Weights of a small audio captioner.
Model: 12.5M parameters, log mel input.
Training: normuon at rate 0.0028, 6200 steps, batches of 64.
Data: trained on synthesized solo parts of chorales (CocoChorales), 39062 training examples, 10.2 epochs.
Rows from block 3 of the text decoder, named by matrix and row number. Rows with one number belong to one attention dimension. Each number is 50 + 12 x the weight over its row's rms, rounded and kept within 0 to 99. All counts start at 0.
# q: cross-attention query (decoder.blocks.3.cross_attn.q.weight, 128x128), inputs 64-127
# k: cross-attention key (decoder.blocks.3.cross_attn.k.weight, 128x288), inputs 72-143
q.59:12 50 50 50 50 50 50 50 50 50 84 36 50 29 50 50 50 50 50 50 50 50 50 50 50 67 50 50 50 50 50 50 55 50 41 50 19 16 50 50 50 50 50 50 52 65 50 50 50 50 50 50 50 50 50 50 50 50 10 67 50 50 50 41
q.60:66 50 50 50 82 50 25 50 50 50 43 50 50 33 50 50 50 50 50 50 27 50 50 50 30 50 51 51 50 50 51 50 50 55 19 48 75 50 50 50 50 64 50 50 50 48 50 26 50 48 50 50 50 50 50 50 33 28 79 28 50 50 50 50
q.61:43 50 50 50 50 50 50 33 50 50 50 48 50 50 50 50 52 50 08 36 50 81 50 70 50 50 50 50 41 50 57 28 50 42 50 63 93 54 50 78 50 34 98 46 36 31 50 50 50 50 50 44 80 06 50 50 50 50 50 50 50 50 50 50
q.62:72 50 46 50 30 50 50 50 50 50 50 50 50 37 50 07 51 50 90 50 50 50 41 50 50 39 52 50 59 92 50 50 40 49 50 50 50 50 50 96 50 16 50 50 00 50 50 50 50 84 67 50 50 50 50 50 73 50 50 32 50 50 72 50
q.63:50 50 50 50 50 54 50 50 50 79 50 50 50 48 50 50 50 50 71 50 50 06 63 50 50 78 46 50 50 50 50 50 50 83 41 50 50 50 50 50 50 50 50 50 50 50 50 50 50 53 50 50 50 50 25 50 50 50 50 50 87 50 50 81
q.64:50 50 50 35 50 50 50 50 50 38 50 50 35 05 34 50 50 50 50 50 94 02 50 50 50 49 50 50 50 59 50 50 50 50 50 50 50 87 50 78 50 50 50 50 50 77 50 41 50 50 50 50 50 50 50 44 48 72 50 33 50 50 50 77
q.65:50 50 40 50 50 50 50 50 50 50 50 50 50 50 50 62 42 50 50 27 86 50 57 62 12 50 48 72 50 50 50 50 50 50 48 50 50 50 50 50 50 50 50 50 50 50 50 50 59 50 50 50 50 50 50 50 50 50 50 75 49 50 12 50
q.66:50 50 50 60 50 50 61 50 50 43 36 50 37 50 50 50 50 48 50 50 73 50 50 50 58 50 50 89 50 53 34 28 50 60 46 56 50 50 50 19 50 50 50 50 50 50 50 50 50 50 50 50 50 50 50 99 67 50 67 72 50 50 48 50
q.67:31 50 53 56 50 73 50 50 21 50 56 72 50 50 50 50 50 50 07 50 50 50 50 50 83 50 49 22 84 50 50 50 50 50 50 50 50 50 22 50 50 50 51 57 50 50 50 30 81 50 50 70 50 57 50 50 47 50 50 11 50 34 50 62
q.68:50 50 50 50 50 50 50 74 50 54 50 42 50 50 50 50 50 50 22 30 59 51 50 53 50 47 50 50 44 92 66 18 55 50 50 50 34 36 80 50 50 50 50 42 50 50 50 50 50 66 50 50 50 50 50 37 50 50 50 54 82 50 50 50
q.69:62 50 50 50 54 67 50 50 50 50 50 50 29 50 50 50 31 50 50 50 50 50 50 42 50 82 50 50 50 50 50 50 50 63 32 99 50 50 50 50 76 50 50 50 81 50 50 50 50 08 69 43 50 50 50 50 50 50 50 44 50 50 56 50
q.70:50 50 50 50 50 50 50 50 59 15 50 50 50 50 50 69 42 50 34 16 46 50 50 76 39 67 50 30 50 50 50 50 50 13 50 33 50 50 48 50 50 30 50 63 50 46 64 50 87 50 50 50 50 50 89 50 50 50 50 50 50 52 50 61
q.71:50 50 50 50 50 99 50 50 59 50 50 50 25 50 50 47 69 50 40 47 32 50 50 50 37 50 50 63 58 66 50 50 50 50 50 50 73 50 28 50 61 50 50 67 42 50 50 50 08 11 74 50 50 50 50 50 50 54 57 50 50 50 60 50
q.72:64 50 50 50 83 50 50 62 50 50 50 50 69 50 50 50 50 88 50 50 50 50 50 50 50 74 50 50 50 50 13 50 50 47 50 65 50 50 86 50 50 50 40 50 50 50 69 50 50 67 50 50 50 00 50 50 50 09 32 50 50 50 50 50
q.73:50 50 50 88 50 50 07 50 50 50 57 50 50 50 50 50 50 50 50 71 50 50 78 50 50 50 50 50 50 50 50 50 50 50 50 50 50 73 45 50 50 50 50 50 50 50 55 33 50 60 50 57 50 50 50 50 33 31 17 50 67 50 21 50
q.74:50 50 50 50 50 50 37 50 78 50 50 45 50 50 50 89 50 50 50 50 50 50 50 50 97 50 50 50 82 51 50 50 50 50 50 56 50 00 50 19 79 50 50 50 91 50 50 50 50 50 50 50 50 50 18 29 50 50 50 50 50 50 50 50
q.75:50 46 50 50 50 25 50 50 93 50 67 50 50 65 50 50 28 50 50 70 50 67 50 58 50 50 50 50 50 50 55 50 50 50 50 50 50 16 64 50 50 30 50 50 50 10 50 50 30 50 50 21 50 50 65 50 50 50 50 50 50 64 50 50
q.76:50 50 50 50 50 33 69 50 50 50 50 50 94 50 48 50 50 59 50 50 50 50 50 50 50 50 50 18 72 50 50 60 50 74 30 47 50 50 61 50 50 50 50 50 50 50 72 50 50 50 64 50 50 50 50 21 67 40 39 50 71 50 50 50
q.77:50 50 50 50 50 59 50 41 50 50 50 42 21 50 66 35 43 40 50 50 50 50 50 50 50 66 50 50 50 50 50 56 50 50 50 50 71 50 50 50 50 50 50 50 50 50 50 41 72 60 50 50 50 50 50 50 49 53 51 50 50 50 50 78
q.78:50 30 50 50 50 45 50 50 50 50 50 50 72 50 50 57 34 50 50 50 48 50 40 50 99 50 50 50 50 37 60 50 50 50 50 50 50 50 50 50 50 50 50 50 50 50 64 56 50 41 50 55 50 29 50 50 50 50 50 29 78 50 45 50
q.79:57 50 50 50 50 50 50 50 27 50 50 50 50 50 41 41 50 50 50 04 50 50 44 50 62 50 21 50 52 22 50 95 50 50 50 05 50 50 50 50 50 82 50 50 50 50 50 50 50 50 50 50 50 50 50 50 50 50 50 50 50 50 50 50
q.80:50 50 35 50 50 50 50 38 50 50 54 50 32 54 50 50 50 50 19 25 50 50 50 43 50 50 50 30 50 50 50 50 50 55 50 50 58 50 50 50 50 50 52 69 29 47 50 50 50 50 65 50 50 50 50 50 42 50 50 30 55 50 50 18
q.81:50 67 50 50 50 50 50 50 50 50 50 50 50 50 50 50 60 42 37 40 16 55 50 42 50 72 50 50 50 50 50 50 50 50 50 50 50 50 34 50 50 50 50 50 50 50 50 50 37 50 71 50 28 48 50 50 50 50 53 50 61 50 12 50
q.82:50 50 50 50 54 50 50 50 50 50 50 50 74 60 50 50 50 50 50 50 50 41 25 00 28 50 49 50 50 50 26 50 50 48 50 50 50 50 50 50 50 50 50 05 50 50 50 50 50 50 22 40 50 50 50 50 50 58 50 41 24 50 50 38
q.83:50 50 50 44 70 50 30 50 50 56 50 43 50 50 90 50 55 59 50 59 62 50 50 50 50 76 50 54 50 50 50 50 50 50 50 50 50 50 50 50 50 50 35 50 50 70 50 50 50 50 00 99 50 70 40 50 87 50 93 50 50 52 39 50
q.84:50 50 50 50 50 50 50 83 50 50 58 39 50 50 50 73 50 75 50 50 50 81 58 50 17 50 50 50 82 41 50 50 50 50 50 50 50 50 50 50 50 50 74 26 50 50 50 50 52 50 50 46 00 50 50 50 50 50 40 50 50 50 67 50
q.85:50 50 50 50 50 50 50 50 50 50 59 52 62 50 50 50 32 60 64 59 64 50 50 79 75 50 50 50 00 50 92 50 50 41 50 50 50 50 50 50 50 50 50 50 38 50 50 50 46 44 73 50 50 50 50 50 50 50 50 55 50 50 74 50
q.86:50 50 50 50 50 50 50 50 50 72 50 50 50 53 50 50 50 50 53 50 55 50 50 50 50 50 50 50 50 50 50 50 88 50 50 50 50 67 50 50 66 50 50 50 50 50 50 85 50 38 05 50 60 50 50 50 50 50 50 50 50 50 50 50
q.87:50 50 88 55 50 50 55 50 50 50 50 47 50 50 45 50 50 50 50 50 50 71 50 50 50 50 50 50 50 50 50 50 50 50 50 50 50 84 50 50 50 50 50 50 22 50 50 50 50 50 50 42 50 50 50 50 50 78 50 29 58 99 50 62
q.88:51 50 67 50 65 50 50 50 50 67 50 50 50 50 50 54 50 50 50 50 50 50 50 50 50 30 50 48 50 50 50 50 50 50 50 50 50 50 50 71 50 50 50 50 73 40 50 50 50 50 50 50 31 50 50 55 50 22 44 50 35 50 50 50
q.89:50 73 50 29 50 50 50 49 50 50 35 87 50 50 50 50 50 50 50 49 50 50 50 00 84 50 59 50 50 50 23 50 50 50 50 43 50 50 50 50 50 50 50 50 57 50 50 50 50 44 40 50 41 50 50 50 50 50 33 74 50 50 83 50
q.90:21 26 50 50 50 50 07 50 50 70 50 50 50 50 50 50 64 50 50 50 33 50 50 50 50 50 61 50 50 50 50 50 50 50 50 50 50 50 50 50 48 50 50 39 24 50 50 50 50 50 50 50 50 50 64 27 50 50 50 50 50 50 50 50
q.91:50 50 48 09 50 50 50 50 50 50 70 49 50 65 60 50 50 50 50 50 75 62 50 50 31 50 50 50 50 50 29 75 50 50 50 50 50 50 50 50 50 50 50 69 50 63 63 50 39 58 67 42 52 74 25 50 50 55 50 34 50 36 50 50
q.92:50 50 50 43 50 50 50 13 50 50 50 50 50 50 88 50 37 50 50 66 50 50 50 50 50 50 50 50 50 15 40 50 65 71 57 77 50 50 50 50 62 74 50 52 50 50 50 50 50 50 50 50 50 50 50 25 50 50 50 64 50 50 50 50
q.93:50 50 50 96 17 50 50 50 25 50 50 29 50 50 50 50 50 50 50 50 50 50 50 50 77 32 50 50 50 50 50 50 50 50 50 50 50 50 50 50 50 50 50 50 50 50 70 50 28 50 54 50 50 50 50 50 50 50 50 50 50 70 50 50
q.94:50 50 30 50 50 50 50 63 93 67 50 16 50 26 50 50 50 50 50 50 50 30 50 50 50 50 50 50 50 50 54 23 50 50 50 50 42 50 75 50 50 50 84 56 50 50 50 50 50 69 50 21 42 27 77 50 39 50 50 50 50 50 57 50
q.95:50 76 50 50 50 50 50 48 50 50 50 50 50 50 50 50 67 65 50 26 50 50 50 50 50 49 50 50 50 49 50 50 50 50 50 50 50 27 01 50 65 50 29 57 50 50 50 50 35 46 50 50 50 50 50 50 50 50 50 97 50 50 46 12
q.96:36 50 50 66 50 50 50 50 50 50 50 50 50 50 50 23 22 30 35 50 50 50 50 21 50 23 50 50 50 50 50 50 37 50 50 22 43 50 50 50 50 50 50 56 25 50 99 50 50 48 50 50 68 50 50 50 82 50 50 50 64 50 50 50
q.97:50 50 70 50 50 50 50 50 50 50 50 50 53 55 50 50 50 62 50 50 50 50 50 50 58 50 77 50 50 35 44 50 50 50 44 50 50 55 50 50 75 50 50 66 50 50 44 50 50 50 50 42 50 50 50 50 50 41 50 69 50 74 50 50
q.98:65 50 45 50 00 50 50 50 50 50 50 50 46 71 50 50 70 50 50 50 50 51 37 50 50 34 50 50 65 50 50 50 50 50 50 52 50 62 50 50 50 50 38 50 50 50 50 50 50 50 44 48 50 41 50 50 50 43 39 99 50 50 50 50
q.99:50 17 50 50 50 50 50 61 52 50 50 50 50 50 50 50 16 50 50 50 50 32 50 50 50 34 17 50 50 50 81 50 50 44 50 50 50 93 50 50 50 50 38 50 00 50 50 50 50 62 50 50 50 50 71 50 54 50 50 50 64 50 50 50
q.100:50 50 90 74 50 50 72 50 50 50 50 50 50 27 50 21 88 50 50 50 50 50 50 80 50 50 50 50 50 50 50 50 50 50 50 50 50 50 50 67 50 50 83 50 50 50 50 50 50 37 50 50 50 50 50 32 28 50 31 50 50 50 79 43
q.101:38 50 50 80 50 22 63 50 50 50 50 76 50 50 50 50 50 50 66 50 50 45 32 50 50 50 50 50 50 26 50 81 50 50 50 50 50 50 50 64 50 55 50 50 51 50 50 50 50 50 50 39 50 50 50 50 26 40 50 50 50 50 42 50
q.102:32 50 50 50 50 50 50 50 50 50 50 50 50 72 38 53 52 50 50 58 50 50 50 50 50 15 56 50 50 39 50 50 40 50 13 50 50 50 41 50 41 50 57 13 50 50 50 50 50 50 50 50 50 66 50 18 50 50 50 50 50 50 50 50
q.103:50 20 69 50 50 50 50 50 05 50 50 36 50 24 50 50 50 50 50 50 73 50 50 27 50 50 50 90 50 32 74 50 50 50 50 50 44 38 44 50 50 50 43 50 50 50 50 33 64 50 50 50 50 50 50 49 50 50 50 50 50 50 50 50
q.104:50 50 60 31 50 25 58 50 18 50 50 50 50 50 27 47 50 50 50 50 50 50 42 50 50 50 50 50 50 50 50 50 25 50 33 50 50 89 50 50 09 50 50 50 50 50 50 50 50 67 38 50 50 77 50 50 50 50 50 27 50 28 44 89
q.105:50 33 50 00 65 50 50 72 61 50 50 50 35 50 50 50 68 00 50 50 66 50 35 50 50 50 50 50 50 50 50 50 45 50 50 50 50 64 62 09 50 50 77 50 26 34 50 50 50 53 41 50 50 50 50 50 50 50 50 50 50 50 13 50
q.106:50 50 50 50 78 97 69 50 50 18 50 50 99 50 50 50 50 50 50 50 50 50 50 50 36 50 50 50 50 50 50 27 50 49 50 50 50 50 50 50 65 50 79 50 50 00 76 50 52 50 50 50 50 50 73 50 50 67 50 50 50 50 50 47
q.107:50 50 50 45 69 21 28 17 79 50 90 50 50 50 50 50 50 50 50 71 50 50 50 76 50 50 50 50 57 50 50 50 50 50 54 50 51 50 72 58 50 50 24 50 50 50 50 43 50 44 50 75 16 50 50 50 50 50 50 50 50 50 50 50
k.59:50 50 50 54 50 50 50 50 79 50 50 50 38 52 50 50 66 50 50 50 50 50 50 50 45 50 50 50 67 50 49 50 50 50 50 50 74 40 80 50 50 50 50 50 45 50 50 28 50 43 71 50 50 72 50 50 50 50 50 50 50 50 50 50 50 50 77 50 50 50 50 50
k.60:00 54 50 50 50 73 50 50 59 50 50 59 50 65 50 50 67 50 50 50 99 50 50 65 50 50 50 53 67 50 42 50 50 50 50 50 50 43 27 50 50 50 50 50 50 50 68 50 50 50 50 79 50 50 50 50 50 50 50 47 39 50 50 36 50 50 77 50 30 50 61 81
k.61:50 49 19 48 53 66 50 50 50 50 71 58 36 50 50 50 50 50 50 50 50 50 50 50 50 50 50 10 50 50 50 50 50 50 23 50 50 76 50 50 50 50 99 50 50 22 50 50 50 50 63 25 50 50 50 53 11 14 50 50 97 50 50 50 50 50 50 50 50 50 50 50
k.62:32 50 50 65 50 38 50 50 50 50 36 82 53 22 22 50 50 34 50 53 50 50 50 50 50 50 50 50 50 59 50 50 50 50 50 65 50 50 50 50 50 50 50 50 50 92 77 29 70 50 21 64 50 50 50 50 50 50 50 50 65 50 50 50 50 50 36 50 69 50 68 81
k.63:50 50 24 50 50 50 49 50 50 50 50 77 50 50 50 64 50 50 50 50 50 50 50 50 50 46 55 50 50 50 61 51 37 50 50 50 65 50 50 50 50 50 50 50 50 91 50 50 50 50 64 50 50 50 50 50 50 50 50 50 25 38 29 50 95 58 50 47 13 30 50 50
k.64:53 99 50 88 50 36 32 47 50 50 50 50 50 75 35 50 50 50 56 27 50 50 50 50 28 58 50 50 48 50 38 50 50 50 50 50 50 15 50 50 50 50 81 50 50 50 50 50 50 50 68 50 50 67 76 50 50 50 50 50 44 63 22 50 53 50 53 50 80 50 66 50
k.65:50 50 50 50 50 50 48 77 50 46 50 50 50 50 50 50 50 50 50 50 50 54 50 50 29 50 99 16 50 50 50 51 50 50 50 37 47 50 50 50 21 50 50 50 18 52 50 50 50 50 50 99 50 50 21 50 50 50 59 50 50 10 50 50 50 59 50 65 50 50 51 50
k.66:29 50 24 50 50 50 50 50 47 50 50 61 50 50 53 50 50 35 53 50 50 50 50 50 50 50 35 50 19 50 74 50 50 48 50 34 50 50 95 46 50 50 50 50 50 20 50 50 43 50 57 99 37 50 48 49 56 60 50 35 50 32 50 83 50 50 50 50 50 50 50 43
k.67:45 50 50 50 50 55 66 50 50 49 50 25 50 50 50 50 50 50 50 50 50 50 83 56 50 50 50 50 99 50 50 50 50 50 50 50 50 73 00 50 50 50 50 50 67 50 50 50 39 50 50 00 50 50 30 62 50 48 50 50 54 50 61 64 50 50 50 50 50 56 50 44
k.68:50 50 50 50 33 50 70 62 19 50 50 50 50 50 42 50 42 65 25 50 38 52 50 50 61 47 50 50 50 50 50 53 50 61 50 50 50 50 50 50 50 50 44 50 50 50 50 50 50 50 50 34 50 61 69 40 50 50 59 67 72 63 32 25 21 86 61 50 20 50 50 50
k.69:77 50 50 50 54 51 50 28 50 50 50 50 50 50 44 28 14 48 50 50 50 50 50 50 50 93 50 50 62 50 19 52 50 50 50 50 50 50 50 15 50 53 50 50 50 50 50 99 50 50 40 00 50 50 50 50 50 50 50 60 50 50 50 50 50 50 50 21 74 41 25 28
k.70:29 30 36 61 50 58 65 12 80 50 50 89 50 50 50 50 50 50 50 50 50 50 50 34 50 50 50 69 50 50 50 50 50 50 50 50 49 50 50 50 50 50 92 34 50 45 50 50 10 62 50 00 53 30 50 50 50 50 50 50 50 34 50 50 50 50 43 49 50 50 81 50
k.71:50 50 32 17 50 26 50 47 50 57 19 50 50 50 50 48 29 50 50 50 50 50 50 26 50 21 50 50 50 50 50 50 50 50 50 50 50 50 50 50 53 50 50 50 50 07 50 50 17 50 50 47 50 64 50 50 35 50 50 50 50 50 50 50 50 14 16 50 48 50 78 50
k.72:50 50 45 50 50 50 50 82 51 50 50 77 50 50 50 86 50 50 50 36 50 50 50 50 43 29 50 50 48 50 65 50 50 50 50 50 50 50 54 50 67 50 50 50 50 68 50 50 84 50 50 50 49 50 50 50 42 52 50 50 45 50 50 48 42 56 50 50 00 47 50 50
k.73:38 50 50 50 28 50 73 50 50 50 50 50 51 50 50 50 50 50 57 50 50 50 37 69 50 50 50 50 50 56 36 50 50 50 50 50 50 50 50 50 64 50 50 50 50 60 50 50 99 62 46 99 50 50 50 50 50 50 78 50 50 50 77 50 70 50 50 50 50 25 50 50
k.74:50 00 50 50 47 62 59 39 50 50 50 50 50 50 76 22 50 50 50 50 58 50 50 42 50 50 50 50 50 00 50 50 50 50 50 30 50 51 50 50 32 45 50 50 49 77 50 50 50 50 50 50 50 50 50 50 40 47 50 50 50 73 50 51 50 50 50 50 23 50 50 50
k.75:50 74 48 50 50 50 50 72 50 37 50 00 50 50 50 50 50 50 50 50 42 50 50 78 29 50 50 51 50 50 50 50 50 50 50 50 50 50 50 54 39 50 50 50 50 50 50 50 50 68 50 71 50 59 50 08 50 50 77 50 58 50 50 46 50 50 50 50 50 50 69 50
k.76:50 00 50 79 65 50 50 50 50 50 50 50 50 50 50 72 50 50 50 50 50 50 50 72 50 50 50 43 50 50 50 50 50 57 19 50 50 50 50 50 50 50 50 50 62 63 50 50 52 50 50 00 50 68 50 50 50 50 50 50 38 79 50 50 41 51 50 70 69 68 20 50
k.77:50 19 50 50 63 54 38 50 50 65 50 50 50 06 50 31 50 50 50 50 50 50 50 50 68 50 50 50 50 50 50 50 50 36 50 50 50 77 50 50 50 50 67 34 50 50 50 50 50 50 50 50 50 50 50 50 34 50 50 50 50 50 39 50 50 50 33 50 50 50 50 50
k.78:63 50 76 50 50 26 39 50 87 50 50 25 50 50 54 50 31 56 70 50 71 50 50 27 50 50 50 50 50 50 50 50 50 70 50 50 50 50 50 50 86 27 50 24 50 50 50 50 50 50 50 50 50 50 60 41 50 44 65 50 50 50 50 50 36 47 38 50 50 50 37 50
k.79:50 36 49 62 50 50 50 50 39 50 93 50 50 37 49 50 50 50 45 50 50 31 50 50 29 54 50 39 50 56 50 50 50 50 50 50 50 50 50 50 50 50 50 50 50 50 50 50 50 50 50 50 50 50 50 08 50 25 50 46 50 52 24 63 50 50 66 50 50 50 41 50
k.80:50 50 50 36 58 50 66 50 50 50 64 50 50 59 50 54 50 50 50 50 53 50 50 27 32 50 65 50 50 50 50 99 54 06 22 50 81 73 50 50 50 29 05 50 31 50 50 50 50 33 50 46 50 50 50 34 50 50 50 37 50 50 67 50 50 50 50 50 38 12 50 44
k.81:50 80 50 50 42 50 50 50 50 50 57 50 50 50 50 50 50 50 50 50 50 79 50 07 50 50 27 71 23 50 28 66 50 50 69 50 50 50 50 50 50 50 39 50 50 50 50 50 50 50 50 24 52 74 50 46 50 50 50 50 36 59 50 70 50 50 50 50 50 50 50 50
k.82:50 30 50 50 50 50 50 50 50 50 50 50 50 50 50 50 50 50 50 63 50 30 10 50 84 50 84 61 50 50 78 72 50 50 50 50 50 50 50 50 45 50 50 50 50 50 24 45 52 50 50 50 63 50 33 50 50 50 50 43 64 50 51 30 50 50 40 50 77 67 50 01
k.83:50 50 50 50 50 50 50 50 42 50 65 50 50 50 50 50 50 50 50 50 50 19 50 50 20 34 57 53 24 50 50 50 99 50 56 50 89 50 49 50 79 50 50 29 50 43 68 29 00 22 49 50 50 50 50 50 50 50 50 50 43 45 50 57 50 50 50 50 50 50 50 63
k.84:29 00 50 50 22 50 50 50 50 50 50 50 46 62 50 50 50 50 50 50 50 51 75 50 50 50 62 50 74 73 71 27 50 50 50 50 50 50 44 50 41 50 50 50 50 50 50 50 50 45 50 26 34 28 50 50 50 50 50 50 50 50 50 50 50 47 68 50 50 50 50 49
k.85:50 50 50 50 50 50 50 50 50 55 24 66 50 50 50 50 50 31 50 50 50 50 50 64 50 50 50 50 50 50 50 00 50 50 68 50 50 50 46 50 50 50 57 50 50 50 50 50 50 50 50 50 54 50 50 50 50 50 68 50 50 55 47 50 53 50 50 50 50 67 50 38
k.86:75 50 23 58 50 51 50 50 50 50 50 90 50 11 50 50 50 50 50 50 50 50 50 50 50 50 13 50 50 32 50 50 50 50 54 80 44 41 50 50 50 50 50 50 50 86 50 50 50 90 50 47 50 50 50 50 50 50 15 50 50 50 52 50 50 50 50 50 50 50 50 50
k.87:50 50 50 41 50 99 50 50 50 50 50 50 50 50 50 14 50 50 50 55 50 80 50 50 50 50 50 50 50 50 96 50 50 50 50 26 65 48 50 50 50 50 68 67 50 50 50 50 50 50 50 50 55 50 50 50 50 50 50 50 50 52 50 50 50 50 50 50 50 50 50 50
k.88:50 50 50 50 59 30 50 50 50 59 50 50 50 48 50 21 50 50 50 50 50 58 50 50 38 50 50 50 50 50 28 15 50 50 48 50 02 50 44 38 50 50 35 50 50 56 96 50 50 50 50 50 00 50 50 50 45 50 79 80 39 50 50 50 50 24 50 50 50 50 50 13
k.89:50 50 50 50 49 50 50 50 50 50 50 50 50 50 50 51 50 50 50 50 50 50 50 50 60 50 50 50 50 50 50 50 50 73 50 50 34 50 78 50 50 50 76 50 59 84 50 50 50 50 50 26 50 50 50 50 50 50 50 50 50 50 24 57 50 77 46 50 50 42 22 03
k.90:41 50 50 50 50 50 50 77 50 50 50 50 50 50 50 50 50 44 48 50 82 50 50 50 51 50 42 50 50 50 50 23 50 50 50 50 60 50 50 50 63 50 50 50 50 78 50 50 81 50 57 50 50 50 50 50 50 50 50 50 50 92 50 50 50 50 63 50 50 50 50 50
k.91:35 50 50 50 50 50 50 50 50 50 50 44 50 50 50 12 51 50 50 34 14 50 50 50 50 50 50 64 50 50 92 50 50 50 38 50 50 50 39 50 50 29 50 29 50 20 50 79 50 50 50 69 50 50 73 50 77 50 50 50 75 60 50 50 50 50 50 50 50 50 42 50
k.92:50 50 50 50 55 50 50 50 50 50 09 50 57 50 50 50 50 46 50 77 50 50 50 50 50 50 55 50 50 50 50 62 99 36 50 69 50 50 65 56 50 50 50 50 50 50 50 46 50 50 50 50 00 50 85 37 50 50 50 50 50 50 49 50 50 50 50 50 50 50 50 50
k.93:50 50 50 50 50 50 50 37 50 50 50 50 50 42 50 16 26 50 50 50 50 37 50 50 50 50 50 50 50 50 27 43 00 50 50 50 72 50 50 50 50 50 50 50 50 50 50 44 50 50 50 50 41 50 42 50 50 50 50 50 50 21 50 50 50 50 48 23 50 50 50 50
k.94:50 50 46 50 50 50 56 50 50 50 50 45 50 50 50 58 50 50 50 50 50 50 50 50 50 41 50 50 50 50 00 03 36 50 50 50 50 59 50 50 50 50 32 50 50 50 50 46 09 50 50 50 36 50 50 50 11 50 50 50 50 50 50 50 54 50 50 50 50 50 39 86
k.95:50 50 50 44 50 50 50 59 50 50 50 50 50 50 50 50 93 50 43 09 40 50 50 50 50 50 50 36 50 50 50 74 86 50 29 57 22 50 73 50 50 50 50 41 56 45 50 42 51 50 50 58 50 50 50 50 69 50 50 50 50 50 30 50 50 50 60 50 50 72 74 50
k.96:55 20 50 00 50 50 50 50 50 50 50 60 59 50 50 49 50 52 37 80 50 44 50 37 50 29 50 50 37 50 50 49 39 50 50 50 50 50 50 50 48 50 50 50 58 78 50 50 50 50 50 60 50 50 50 50 50 29 52 50 50 50 50 50 50 50 49 77 50 50 50 53
k.97:50 73 50 50 50 19 41 50 50 50 50 50 50 50 50 32 56 50 50 67 73 50 50 50 58 50 99 50 67 50 50 50 50 50 50 50 47 50 50 47 50 50 50 40 50 50 50 36 50 32 23 50 50 64 50 50 50 50 57 50 50 42 50 22 66 50 50 50 50 50 50 50
k.98:50 50 50 50 50 50 50 47 50 66 50 50 50 50 50 50 50 50 50 50 50 50 50 50 68 50 50 61 50 00 50 50 86 31 50 50 50 50 50 50 50 72 18 50 50 83 50 50 50 50 50 50 50 50 69 50 50 50 10 50 37 50 50 34 50 50 50 50 50 69 14 54
k.99:50 50 50 11 49 50 50 50 50 53 50 80 50 50 60 69 50 50 50 50 50 50 50 50 50 50 50 53 87 50 51 50 50 50 50 50 50 50 50 50 50 50 53 50 50 50 50 22 50 50 50 50 04 72 72 50 50 67 50 55 50 50 50 50 45 50 50 69 56 50 66 72
k.100:71 50 69 50 50 57 50 50 66 38 50 50 50 50 53 89 50 50 50 42 71 54 50 50 50 60 38 50 50 50 50 50 50 50 50 50 50 51 50 50 10 50 84 50 50 70 50 50 50 86 50 50 71 20 50 50 50 50 50 50 50 50 50 39 77 50 50 50 41 50 50 50
k.101:46 50 50 79 50 50 50 50 50 50 70 50 50 50 66 50 39 50 50 30 50 47 69 71 50 55 50 50 50 64 50 50 50 50 50 55 50 96 50 50 50 50 50 58 35 18 50 50 50 31 50 50 50 50 50 50 50 70 51 50 50 50 50 50 50 31 50 38 50 32 50 50
k.102:50 50 50 44 50 50 50 57 34 50 50 31 50 30 54 50 50 50 50 50 50 50 47 50 47 59 50 50 50 50 50 32 50 50 50 50 50 40 50 45 50 50 50 34 50 50 43 50 50 50 49 86 34 25 62 50 50 50 52 50 67 50 50 50 50 50 50 44 50 50 69 50
k.103:50 35 50 50 50 50 50 50 73 50 50 50 50 50 49 72 50 50 50 63 50 16 44 58 50 10 50 50 50 61 57 50 16 50 39 50 42 50 50 50 50 50 50 50 50 00 50 50 50 50 50 59 50 12 50 50 50 50 50 81 50 52 50 50 30 26 30 50 50 50 50 48
k.104:50 50 50 32 50 50 39 50 15 50 50 50 50 50 50 50 50 54 50 50 50 70 50 50 50 50 50 50 50 50 50 50 50 50 50 50 60 43 50 50 50 50 50 50 50 50 47 49 50 70 26 67 48 50 55 48 50 50 50 71 72 50 77 50 50 68 46 50 50 50 50 50
k.105:50 50 50 50 74 50 50 50 50 49 50 50 50 50 50 61 45 50 50 50 50 50 50 50 00 50 50 50 96 50 50 50 50 50 50 50 50 50 50 56 42 50 50 50 50 50 50 50 50 50 50 50 18 50 50 50 50 50 61 50 50 50 50 50 50 50 50 50 50 12 50 68
k.106:50 46 77 50 49 25 50 50 73 99 50 67 50 50 50 50 50 50 26 33 57 47 50 50 50 50 50 50 50 50 50 50 60 45 50 00 50 50 50 50 74 50 50 50 50 80 15 43 80 50 65 50 50 50 45 50 45 50 68 36 50 79 57 50 50 50 50 52 50 50 50 50
k.107:50 43 50 77 64 50 47 50 50 50 50 39 50 82 41 50 50 50 50 50 50 70 50 60 77 50 50 51 50 79 69 70 50 50 50 50 50 99 71 50 36 50 50 50 50 50 50 50 50 99 50 50 64 50 66 50 50 50 50 29 35 50 50 41 50 62 50 50 50 50 50 50